Rows from block 2 of the text decoder of a small audio captioner, named by matrix and row number. Rows with one number belong to one neuron. Each number is 128 + 32 x the weight over its row's rms, rounded and kept within 0 to 255. All counts start at 0. Numbers have three digits each. After the name is the row's rms in percent of the matrix's.
After each neuron's rows are labels from the 100 texts, of 14976, where the neuron reaches its largest size: "fires on" is the input token at the peak. Only what is clearly more common there than usual is listed. The data: single notes of musical instruments (NSynth).
# gate: MLP gate (decoder.blocks.2.mlp.gate.weight, 336x128), inputs 0-42
# fc1: MLP up (decoder.blocks.2.mlp.fc1.weight, 336x128), inputs 0-42
# fc2: MLP down (decoder.blocks.2.mlp.fc2.weight, 128x336, transposed), outputs 0-42

gate.213 085:150097175092115145139098164096173149085080110196179138123159168133119135105141114174102117108106143151164114112132134100156123112
fc1.213 090:156102144170184145176123081129049149086144151123131102093120135138136129122088092117092115115111162136133173103070082138136110121
fc2.213 082:115085132097141100117200135115132151119182098162097122140133083077149063102143099143136153084136168091085045142159111061129167100
fires on: "l"

gate.157 094:116097124119160092126111138145165114155116140167101217152113127150100142102069132148068140157104108057098105064186174137110104125
fc1.157 096:084150178120190131084176098176100152114104156122105094139101117078103137147124118128135102122077170108139127140130134147132107122
fc2.157 092:105161174083146089141084116007152167140162103076065143173133167128097183121135098088152138093144095147072140128170096160107105108
fires on: "c"

gate.128 092:081076150151172155117131185135131130129167102095166136151200145118134132186121067080146158185080137096119132144093078082137153102
fc1.128 095:198104126127089134147108082130159059141058131156126138109095115101126123125143098159126116118081148140097121140137131139088157182
fc2.128 093:081102074111132120115156148194082148137103099141104140098134156136069134140094144056128016143138130133148100156135122132162135182
fires on: "1"

gate.266 099:158136141124119133130126094117088147140107072087103137135092125130140117201147129072152145137185095134119125175106129142132134128
fc1.266 094:139111124163157155108118060106123084078117145177154101112134143073108141134091164113106180188197088145123144139136092114132105052
fc2.266 105:170101126144157152167114139135149104125100115189086114110174147099049115144109151165090100105102099208118150140166152073056100186
fires on: "r"

gate.274 106:142106125158115067158137118175127139158140107080114172156132072095115149150180128200119092148124162185163117171169144171068114121
fc1.274 105:097153095113098112161170088141137181115127044175143143153064141111083096189118200143129114129116136147151113122091124127098082184
fc2.274 111:110101123117150151123076108105106094118158186053058078097119093140097086122121083155132168177128116096113107037196177202166177113
fires on: "y"

gate.194 085:123114130120121139121176176181189102119111092167138135126094129141153156129135133086116160107108137154164125124169078151096104079
fc1.194 090:127188167150109101140096090171104062182101158074083168139054091186151123098090144145107106129121124085117129147120142113124145151
fc2.194 086:132149130166133209102198120202161110137155157062122217134117116162165103106140134129169137138138181106087173131169130138133133157
fires on: "1"

gate.52 098:091165093111116128126081146098120109152156069141115129156125128107097168120080180087092057096182138139073152097149119082109142156
fc1.52 092:123122129068101075201135149140184148119148131057151105125128141181092136141165112143103097136181158137138077126082137219167147121
fc2.52 101:116106143129161143169102144109111138120131150071105145114108146174079107107163116096220119172117115175092087117142156115136172091
fires on: "y"

gate.261 096:100130100096107130075161133117164096135133133064081140119063159066107104106160090182151115139107098144131135122136189224150088140
fc1.261 090:185135114114113174115110047114081153173157140067124146114131117077136166120126045159129120091133124127133119160152182139143167133
fc2.261 093:094158083108174147082124144173108186169118124138143130125208146138133138118068132090056104159115117147120114169079085143145104169
fires on: "y"

gate.214 102:141112145105119112129073183129140079127116093124051153126089117153124146116160058111133173177085106149190160160159128150097081137
fc1.214 101:133106135132111147067139125169114129130124173129174116118170140132073129139058155096148127161159110074088138059109173084120124145
fc2.214 100:076111110053148079106192104125040097138143131116169144066111130112118192114125095170160178165137101065155115094070126087172098138
fires on: "y"

gate.49 103:144170152152116136177174138145096115121193141123114149127163159124162115128135107077130119118119087121132224163132147128106077078
fc1.49 099:088062120080142090110107089150102149096098072121153114131145095098104116180143065126115152088145145190101159103085122119047155120
fc2.49 100:081110162175154118117106125027110107086135128104091096244118081125139122132107185131129112128083153146149113118108119179102113169
fires on: "g"; "c"

gate.70 087:138089132160078171107093100147132164148156094165091136098179095125160115144109128125099141138114133160135161149126119145098167167
fc1.70 085:158149090082131148094153141157106119073152132132137135134134082130110134108111098171025132236157140122108121137150143172164117116
fc2.70 090:114138171106090118131078182126165061123054135124112148119148182144095156121141111157167179117163144084093138141082187147084098116
fires on: "r"

gate.140 089:143110157136136147124166125080153135181135109147222127200167147145211091142164123095053136181164140156186134166155173149147106116
fc1.140 091:093089144109123134106139186127110113128054169181146171093106156060066109113164115136126107102143111133129111074078048117130084152
fc2.140 093:143215192121086158179112146105147148130062152128121064103090169121089116093092157150145155135095173169164157137096142124114168130
fires on: "c"; "#"

gate.197 102:178187116083121138120155098170106059115085137144161159101177201155165079100144056104136114103115135081094118143108131179104109135
fc1.197 090:132097147115117111094089046179101117166119121185118101100120138103147139193160130081123109166105163103154102158151122108150179117
fc2.197 086:145132087154139163117120228154122165065098165108174158131110147160140100141183124141074119125092125132117137072123155124103126124
fires on: "v"

gate.202 097:141165152147116105140119143189155131127137118131110133129132209144117138164198149131072118152117074185088064143113138115101122185
fc1.202 097:140128135070151085092097128143106110103149157190082130151096088107155127152061137114158135136175165119163148121144131143196132119
fc2.202 097:120152130148117194156151123140139095118100126108181181081122089118140121152106119122099100111146110119139141096159149143116182102
fires on: "d"; "i"

gate.104 109:136126165140139123041084107136123166125132132097111141111166164115082135168100146086141098155206185081154197115125111123161129142
fc1.104 106:169145087083114094089137094117102158187080163102096054142139149101109107140159096072144103119172155105142170115152175119145082121
fc2.104 105:085125132152148101111131184113112132101147097160096174115073148158116127090105125186120095149139169117109131150141073120113140115
fires on: "u"

gate.43 108:103065159154095151110078156129128167136180175128128100105125140132136101130076103132101135156116091116085157126159118101048138106
fc1.43 112:137132099127192120147195147088106122097138114184105127138078119109135149144123200116170131182182098119126103197100158100140202140
fc2.43 117:179189161130153120162190138130180082108149155120085156113111104087143113085083117137132115073101136194176080114109166124136130193
fires on: "v"

gate.243 087:087087125131103108164105138181160139113131111145123127141106149118166152206178078074123105116164138156115066191137099154088118114
fc1.243 094:132143120107147097110136107106123152105116118166139135073159114124150168195149081088095095134106158181090095136111173193128109123
fc2.243 089:102108108151073128095116133156174124130089098142146116076181071144127157127078111124135126187086192132110127079116101088122158155
fires on: " "

gate.30 090:182214122109167170143114140200127093118130137064115124138115128149097096111142108156108125108190143159147157146077105186060067084
fc1.30 079:205131119113117134117168135110154120132091138179130166106158128061191116173152109091085122120150087124107114083159183132214164167
fc2.30 091:058140105145113151156120124076136096093148092141166110126071117149115191129107126179110134113165148105189104041149123090163154158
fires on: "v"

gate.48 099:075120105118139136120129131120126100152136123121126132128081149100147112132130070054126182150051182128104120151121121091150154108
fc1.48 097:106072170119105154103136149127140166091112120058161123112094089095095097142151107145159089152081153128149102148147111156125086099
fc2.48 096:143155159167166117172145166168135089059110112192126129172125147086099047137054157146098122136171094127111103129134112097113099064
fires on: "l"; "h"

gate.273 097:105142115131128128156110073123129118151187130133103117151100190089122156174139165100133118086145044134165139086130129116126098136
fc1.273 085:150108075156093095152113137114127119123092120135094132179161192127123068082136111096110131109070095105145123175119129136085129134
fc2.273 089:097120078119144149146121083146101130113108128087106125055164092193164154172127161093140071165099148152121100167141122133110093158
fires on: "d"; " "

gate.263 081:159103087176163127115105054125135089121163134156125114106123134064166109130108105142175157140116167137179130225141132110141071177
fc1.263 086:137165123086097114116116132114155171134118044136155150136183107126083128145149130120145163108102117130165131130120137125064169166
fc2.263 088:097138149129090071153157122104144074117098090174125120151050117121080094120129051136102108153057135214102100115128176089126138127
fires on: "<end>"; "7"; "5"

gate.248 097:112174107148142186206116117117137143114112145117155110169000124111120132128161184126177119140106150183097109127159110163184078165
fc1.248 103:138095127130129128138165133142179114126120141116124116108105154131138166085085094162097180108088144080105114116123126132185125087
fc2.248 100:165118095124097188150106107180111142071130088147132110131136095084122120168115131175094181089155128096133123123142158142105083117
fires on: "d"; "c"

gate.19 099:102112145105185080146183142120120117117125090177124119065134144114116087086140107119105147139204119113079159081159111106137213149
fc1.19 097:066149112136180112132118153149129113110144155153139105106039117118134110098116067089093180115085193169140105141128142127140134101
fc2.19 091:163115099101148094123117130079113135144130109185082126165131139104121070177099076135141132148118174145083227078169169122105142091
fires on: "u"

gate.20 101:091094127132098086125085107146124159112173133130115072157132132184117111141120127137113063098118115109180163090159178175106096094
fc1.20 102:104095144118126125120124128109112168135143074118123161151122178173151127103148109171162097073113114166120169101125128111170116177
fc2.20 110:118155134089160109128121091148105142144136122040104156184139103162181164145117111107141159144123124198143128101154215192137078152
fires on: "a"; "o"

gate.147 102:088171139126119097135127082123088147139112077101147107174163138163167141157144068130133086142129184161106127125150088107147108121
fc1.147 101:125149147087193148148113142105143138096173105105111139193127124112141112107118159081093114159175099095120089087102090168139120151
fc2.147 097:140129161135089153118154131089057069110107104135108177105145141111112121121110076174140143104110116155173081115115120082112090066
fires on: "r"

gate.250 100:199164111146080152149075133122130137171145135145144080102140127113150181090111149042057123109121084074119151166097109152172139121
fc1.250 101:169196120106132124124143108094113072129138089104138170083130078107156175144156130124182091138152050118150135064096217041146165124
fc2.250 094:194094169123098167098107091126140187109108115146101117160149111145141106120152102101112132119091164092124128102163072110111099131
fires on: "t"; "m"

gate.314 093:113172127156130122119109104120142110157117165154106059099154155096113101131077170099083141214109115107128142142097096159165116186
fc1.314 092:127148176059139088192080146119123127099105096134132091090117056160140168163169132087114161101108121093146120114136161196125128125
fc2.314 089:160138087154108127104115088163114086110131145136085113158124136114135109189125174195057155143109110107145156175050128128174162150
fires on: "d"; "5"

gate.156 112:167092110124084201131151158120099115171159127085132146160153123097134093132103097039130080042140158140161141148118123122079112120
fc1.156 114:109150200201084120107108120121159102138099154192135069181126094128165122138170135088118116184089125117119125171142123069111149151
fc2.156 135:167160154063126155172165062131157120088136081188148157115107126119104169095128117194172083120162111118150163200077096130175131130
fires on: "t"

gate.269 101:121103106177097127117099188131180152159137141127161126093123078122100096120184185105096069168133089164143128090137116131121118145
fc1.269 101:127174098132097129094169123065092068096109125064130131164129088143086131122115153105137107095161168137161108134112184205137173128
fc2.269 090:138149137058149111099147115150079119173165153062176150176114150166166112171117184180148147117080111162137080084132112114124136050
fires on: "f"; " "; "c"

gate.110 102:076085077120097135121092133192121085159101130164101114102077127115148154159163138140106082167132158167103137121133203153123144134
fc1.110 094:127098124129088168125126155129173126151126138071131104135085100135069127152164154133126166110129091212148178092066147122131144099
fc2.110 097:110093140147157104139095105117096114141108133091083188170085158142143147024125145057122103116184130164110119145117120178168175195
fires on: "a"; "r"

gate.215 104:109088156066115061149140126143141135132163115107108161077157181096062153131102101143130157137095172137119132130143122209132069162
fc1.215 110:102127106120146129083145114106139177121054146117143134095190153109152124092149105127172114122162119115151206157122146140106107084
fc2.215 112:155058117125162119118180096117108123109135134122160130162149092132104110142113148167155124102091042113100102117134115141102055189
fires on: "u"

gate.282 087:115183133153127164130100066172152135150051158113162100109121135080150125147106147098096130122121139182170100087099144178108179149
fc1.282 084:157107173125117136141106119124095096143083131131114109118164103126085128139134147103057168090141209093201137169110106094156121136
fc2.282 087:136150155170108069092163108166175128110084156133131102157144148174138173103142136152097129100025159134135128153127181151108150203
fires on: "t"; "o"

gate.31 100:103071058103104149103076071114145084244126114131142166142073126144108097102116127109124140122171109186161121113114116137138158142
fc1.31 093:102124146153084160082104154150120147089148111135094170131093118163079156181132126101077110165129123165065108136132134119147128111
fc2.31 096:165114144127127134157094113127166159113157104151153156145131146132158105113054087110175159100132095129090111168087084150092118123
fires on: "r"; "u"

gate.172 102:085139117130127095146131109129120127136176121146127225115096133108162173154088123102125114091149146090107155121130128050134103129
fc1.172 106:155108145172157097114166158151138082117134082132096141079104133115129128155122141093134130130146046114108161124109118049094150161
fc2.172 107:062165110135166083130162145104101113156189148180126158042162140124150149175152132143123148132167133126194174127169119146117140158
fires on: "o"

gate.8 099:189145112147171155179125114148148156117121102059090140104152119116108081168094054080102148093117146163156123127169113094070137135
fc1.8 102:121166117161171138192135141128146105086144212130187157124075100079151084066137127143109095165125133128112175137086140107078095149
fc2.8 094:121105090148096133153109131135154155108122160109126164118167086144105065117068140134126134191138070150150106128095067144113144126
fires on: "c"

gate.178 090:143111143132131070125170112111135107121145052180154208135097099108145128145109127103125082109075138191061140099129118115171113132
fc1.178 084:073096139092152166147165138153113144132107138114128172144119065067162121129149110132147121146088164133115141123182048173215186134
fc2.178 085:102157169139108100165144160114188113040144144140089130145103135144080132149138122086172136133125065162191096164100131113085077142
fires on: "g"; "<end>"

gate.125 129:101130148131131116114130158135185149073123113152071081100128129166181166146117162163113212094145037126113130117139166062084094155
fc1.125 121:179130205102181111110133132097155128131135094072103157171135102123090078112129085124132126112173188067100181131121138160137130053
fc2.125 112:113137173062057104094088156125083166112092129050142110170139121132139128174110106162130092142096168165146122084095110162154169123
fires on: "o"

gate.103 094:092107128142077048187145115127094071117104127070105103130147151139071163101110108111104088123106121080181162151119114174131128118
fc1.103 109:100163197214124159089170114130140119171145121120134115090114149194161119119158203110084145104086142177096119124193148144146081077
fc2.103 093:167118069095134104122135096156128081087112134104121152114163150103127184108125102112143123139113113092119099098138112152147096121
fires on: "r"; "m"; "g"

gate.66 104:111080158084128124104173181107130081143097110095124114123156116082130093196115115110104165134116096168120153131092079122132114161
fc1.66 116:171112136173160151114178088141104162142158093196144172081135133156197124135101158073096172144173170144150127173109160149093135069
fc2.66 107:097139135088177100158122157147119117146142177111176108086151108139110130074095098134104146124120129145142126126211159115119209180
fires on: "o"; "b"; "g"; "e"

gate.47 110:123106129134076141084089090117094140100153162146159124088106152157114105141128124106110125144123147185065147191117066170077172126
fc1.47 100:148181115107149088109141179067125129172133094154103131076131137095159140137084124090094117137114112093131090116154143098116123131
fc2.47 100:185166101129179179084123162139227167148153175116111177109126118156101100113137101080108147172132145155145171111163171116144147188
fires on: "l"; "h"

gate.98 084:160144121200153145133165094131155076145136169168173139178166106136120175160136129158170118090088159088090111127165112191132131145
fc1.98 094:184154138171104074119134111168116070104123172101165160130072120106094131165108108205149157145114165104177188040147123183143101091
fc2.98 086:121162111124137151091176134078138163127137144156127111166172124134156149166189118078141164124157183148046081131130099117165107208
fires on: "y"; "i"

gate.122 109:111134089136087131109087162090156138066126112172114067149106159120128168096139161094107153159134131188159119134164110144171127097
fc1.122 101:160137166077101114114116189115082102158079193139105172147154108169167141133144163130118060087125152090118131116110168138132174143
fc2.122 099:157147159086131094102105145096104138104162095094134139164129181122161114142093130131159113155149116167127131103069141113132134155
fires on: "1"

gate.205 098:058108122168127157076158127106141104120153104126156127086108206100148103170123157114131119183127144148139107082163077118151137150
fc1.205 104:117117123078153192136082153128140060195128142116172092156114137139140066142095160121121133119157087157170142157197154127095140161
fc2.205 107:170128137130199106048174100080156144092144104158081167082123148130129162084090183103143168111137157072096094159105104062137136165
fires on: "d"

gate.24 082:140132080127076150117103101118135138109109120186147129135154187207095139100120112107133091124183103156146116161155173099106094081
fc1.24 091:076093100092094144097107133072119144099116155207133147120090082112116092072127161176120184134177154129130161101109137176153169217
fc2.24 080:111111089126076116106171160102163116088153123119097110133081104127146112131137124087096087136110184092142126097157101115090128153
fires on: ","; "<end>"; "5"; "y"

gate.58 096:131204160196092147108105078117119155194177117138126199141170155170124107149128151130055067142080110155206154101121088113106149136
fc1.58 088:106143082124130169094141125148147142160117123162153102133128083110058115110132191100134155124089191177157142141132153093179123113
fc2.58 101:103137129153108105103158084062106141166126143104098146160146229098130101187090113112120094136149101100072102085137097078096111150
fires on: "d"; " "

gate.114 095:113126110099152131208157132085077130168179144135148112137087140130173038182137177104082127112156109100120102151094070175105145083
fc1.114 099:185117149132175066129093070093153137094085102143131120165207174164061140111126175108140153142066126172117136149134157079094047105
fc2.114 101:149146114129119157148136123088093106128150150139140096176178115170154154169088130074093109158137082131085083162073164159082139135
fires on: "<end>"; " "

gate.142 097:155092093072097132159097111074153083082125131101119139111076112126135161134094150118209182114088125136115114135097123090140120088
fc1.142 096:106105137160124072215111166081129094118128107118099082073100166109112088153152131134144180206149122122115151156172155102085101145
fc2.142 096:153165106158089082173111136189189177110136123152128096103127112089105092102116121150068129099112131145126108180126107093161166069
fires on: "c"

gate.13 096:140146118078139089173132163109164176140117089151131088114142097116098097166126100146158128141144128104110163079083162064122067066
fc1.13 090:134138106177072179121059220178132140047117114137163117087165143144204128129150183116164106161150113067115132107124148130103203094
fc2.13 097:176143120121136097086158102145101079103129146078113131115102063097127136112090143162092130159132164196102134131109137174172166104
fires on: "f"; "e"

gate.212 100:115105127110128110155102100166116144152151126130061113122162147120083090113169111071109159131141168069089123135123117054115185142
fc1.212 095:107149093132154169106136126108147101102124168119081193144090091135112123135066139178174126136106109129139141158113139113107125115
fc2.212 097:149149108097145170159131164101180089167145067105193122142071085127173049157124128142106107153108126135109115168097188133133194127
fires on: "e"

gate.330 104:172112155100123126135107159107134158102182058148112244125154116123080137142107140099147078158143183103199096095154120127093094075
fc1.330 101:113157190108096115153098165166121200141080151150109194100137159047164109150074104108062125088117115147139152096062134105122105123
fc2.330 100:153164108070143178096142091135159117113167131121081092128159160160169150091156095111170171137150083126126091079074146109175183176
fires on: "e"

gate.93 100:100104173108150115128140062141142194078093165136167188137140133132144148103092127062135168142141118149112139111116115122089123071
fc1.93 101:100121150129055100171147161132184121043175168095156128131104070135081122126089114103056123106060130133089136173075117127124134191
fc2.93 101:071089117092112121179120112082148141110092159127128149153163085015191114077089151124166165180105126048062132064150089121087111110
fires on: "u"

gate.258 090:110135129166107147184104127081120118121059127214166147137054169127144158106101149093093150100184131121132144104134107091142113115
fc1.258 092:129170165193141080131197043106082104167173125083158114108153110126126097117106141140125085079162112097163176092158215118126187135
fc2.258 094:132122101131105130180103210106162068128138158103131139131081149106085123111135113076127165078079104196127170222139164125142104080
fires on: "g"

gate.241 101:097076135108139100174080112093079159088172139097151096166134142144122148101139131132160115077128174116094111122099104183153108092
fc1.241 104:112139160181125137130144107147092133070111130125070119110120194114128123102145077126151202092136081101178100167121082104111094107
fc2.241 109:133098151118086182169075139139116145130129108170158166093144140125148128178096112107115117119118119142136118192129142163069168159
fires on: "g"; "o"

gate.254 104:078095096109098187175090136171085176104097172124151101101127132178142126137174177090155140084125193100166162133095131169188145144
fc1.254 110:132137115132093167131142102193179129185136116157137127149136150109165116093118067160102127101153091090127174106156147144126139141
fc2.254 104:192158109115175136128133092109118134134152146097079111131175027098128114121056121102058212148128127128149134193176109123092125179
fires on: "e"; "t"

gate.64 097:122127089172133148180145094127187164159111147146163062115159142139071127175100159181162125093133096104137169129140128111062127134
fc1.64 091:157182098137173108173076099132148194162194113127092146101151160131093143107111132139108136103125102140123145177143151151099125176
fc2.64 097:159111106158144141133118142178114078110150179124119129155095114167067146130107140156091168099139139062115164151118166110131127072
fires on: "<end>"; " "; "a"

gate.299 101:129152123099146168139145120124123140118073126135092113126119131123101097183135106183168082190078102145093170160115153099121120108
fc1.299 107:127129053137145091153093160099111104137164096136122142138102164084115147095167188137118157122142155114174132109086127146164163123
fc2.299 098:117144123138102147165131132172169113178084088079125134164100084128124144109138120110147170116125133115186167096128134118136148122
fires on: "v"

gate.265 108:225159154114099121113126128095182144104084116124139112147125137132125152118080167138128153141128072122098209123103168160154176103
fc1.265 103:153079070131171136133166168124160085129156144124148113120129133107175128097144131154128084144118091121186075168165048168100150124
fc2.265 096:049111116158099122153101144120128117150132114103087125067087165101165106150177072126141139123101117143143105177116112141138071126
fires on: "e"; "f"

gate.26 109:114090138134100119157137120066121135057095076114094125097141127117126128142166090139077228148154152120045109119168184133132132146
fc1.26 104:081164149154090116132053104150103159093130153129142108192138088111128200114166083157150153117171177145151082133133143104155092090
fc2.26 099:083108076193147141149096156117104170085092143108114071080131163118116130122097118140125145161086155096143083170170101090098147084
fires on: "1"

gate.179 099:104138095179079118169123171128145113126128193114178131152094153063122156102146085172178112136106094165110092142209098172119131118
fc1.179 092:107133102158152125122153128174108160060155107096154099153123116127104157135186096146137143105200160078157136083178178112139113125
fc2.179 095:121128144117104135119091130145069175079133181165139089105169121128141172132107121174176181166148099144145150143206145060104086075
fires on: "1"

gate.155 087:176152134129135095125095092137117086211123148144104097066099111173099111159039116124179092138110146132139104125134171134125111150
fc1.155 094:076173114120144170110160161090121157042127121133140164162097130156144146172124128141130159124154137099136132187121184132178106118
fc2.155 095:129137092086120148185117108177149124130146115047189147154176153167161149157126172154136126168127110127129135154179134108098121161
fires on: "y"

gate.84 092:068122100132141104131063150162134066149127165121164128103169143084098139116109114083146143127126148165112121183106090074115137177
fc1.84 093:149077147178098112176125150138123145133131139081105117148163143049113117101113180190146059139113131145061109098105073056115116157
fc2.84 094:140100075145111119159199112187175172155089178136212107179130135133121150092129075096160152094104153167152176106095158088134169069
fires on: "<end>"; "d"

gate.130 104:105126189123159087122113162131182191109118159098167081086136154132152114119158144137225159109155137113103101127177181159144162145
fc1.130 107:103133139119150194092119124163124087220133173133115153179125088129169157092103081173089128128093099187176143114113093114140114131
fc2.130 103:177118100097131102128132169095194157073146104096155067130117139188091074089102152150153147118152134135115173153144104105135160164
fires on: "t"; "e"

gate.302 101:098139146180128067142127113123087120140122120135131054130126064131159058133197153161063127173103128078133116176132198145141166162
fc1.302 105:123160108106136123169162077096135189101109170127151120158176159138119064073133089073109125135097083124163118174144133113166101149
fc2.302 100:112115096129120110158125134117128142108143143148137137111079135128098050168089134135134132102090176185180164129107151146179125099
fires on: "d"; "<end>"; "a"

gate.219 094:117105139065068110123159102138120088108109160104152100117212146130157107121096113097208052164146157110098163140148110101191123190
fc1.219 098:100085147148146138160164135106149129113074188146161156124099168102145112133087154146146145163119214165137121190108132098187148112
fc2.219 093:139084087093127104097155144055106106147165088110096143078159187104079146093182168092119134097059136142096095102156122152112057142
fires on: "u"; "c"

gate.251 086:136059127187081187104182163113116090112144085191079203120111117090086164133147093164186148121157152079124140125127119116132143163
fc1.251 090:087098128150132200165130115162119099142107093185163130104154105112073172122151087134151152093121131130145157148128120058127075139
fc2.251 097:088161116162116107089093126189092145142146116107153132110141115103090143102075085051111139151115130089129126115129128099111140085
fires on: "1"

gate.216 110:144148121130058116070141141135176157133152096135114107174139139148116114139133129150122109139169120099123128097170138105131136153
fc1.216 108:119073160095118141115112133168140118161109129078125164124103084151083144109089138174131089121037167050187079099165195127083094162
fc2.216 110:094115060080119132072118179145126112149124087088158062134075123159111153121135139128138104181127183149120166106104162146117133196
fires on: "a"; "y"

gate.79 097:074165185059178084074124112136161132133150164109106163124137147094083146137167113104126136095137112113102196134091098149127136147
fc1.79 090:101126177061197119171131085122167071046129189117123184085139135090122128147159132140089115080140150118084149081111121133134145192
fc2.79 098:165120052151126104110095138085079142171169117169123115089119106120099149118084066117129122118166081103120133155219152121066093127
fires on: " "; "<end>"

gate.267 104:170069101170123139111091135156084078175143099151107106176081087141140130177071143114170161078094160149134115164138159052063139124
fc1.267 106:100090138105040172142123138066098124101089166192132134137134175114160134114154203150168135145111139140174115102140132080092136110
fc2.267 098:102112116133141128165151067183147108111093037101112135158126128128066157112164124115138161111088092177140117158170158110122106177
fires on: " "; ","; "a"

gate.62 146:173122170059133103146129104053156116185081097106116136134160140121084155133182147110154106146235149120119175132104134148126116155
fc1.62 119:129115134106100062130065179111143214178122129094084107087211155099163148143106122045168156147148211132134120096161187117099099123
fc2.62 111:107120157147145111122144152114104123107102071077120141200129100084121106122148103169157121149096167154126146118144160124128157156
fires on: "u"

gate.78 099:129114168065153146095146162089151129111115138097114123193156144150130152175135120092101096129088143145143116087101154089091148084
fc1.78 098:157144134152111091097116164170118139148125137197161163105118145125123121109105114138199134159125119105091166127090138189130073136
fc2.78 105:115097122140085123100166144194163081076138194130194111085182126160088060103145117089083123098158121096174123151108092112180055136
fires on: ","

gate.143 107:153109094145186122099086177152149113125155153120086090149099183121141135113092108119142096094131111103144124132113103160079171172
fc1.143 100:097085141131178153084132126119138142142079129127152064126124092121124141109118126171128099095145100105152155112154234143162094159
fc2.143 106:157114119143126139081092097171103133124098192158156093127081117132137158151145205127178107081157187130141171135096134098105111120
fires on: "<end>"

gate.199 087:127108122109094129099120138150160064104110110107099194114046127125113162149219140105115086173064162106090129199153081038110095183
fc1.199 092:088117179129113168115136143123090118175140090124177071128115164087168166164135104197167158138173140106116104095121138075118133139
fc2.199 095:109101154163150149107087130129139131121081092087100246077060166139134143184126155061151166155133151085125152155104136105146098165
fires on: "r"

gate.131 099:154102150138131114103149144160090078132110167136153161207100138117185178177112144125148080139156163144142126132102127110156206132
fc1.131 108:116177157123106122140123130127167153118122153134094141130171102134091086129121160157159106118122104131151101133109203139061056105
fc2.131 098:131169159130127116174091085197125227066144121086121131140155134141103143150116121123092124108121148138145126079083118153190106093
fires on: "r"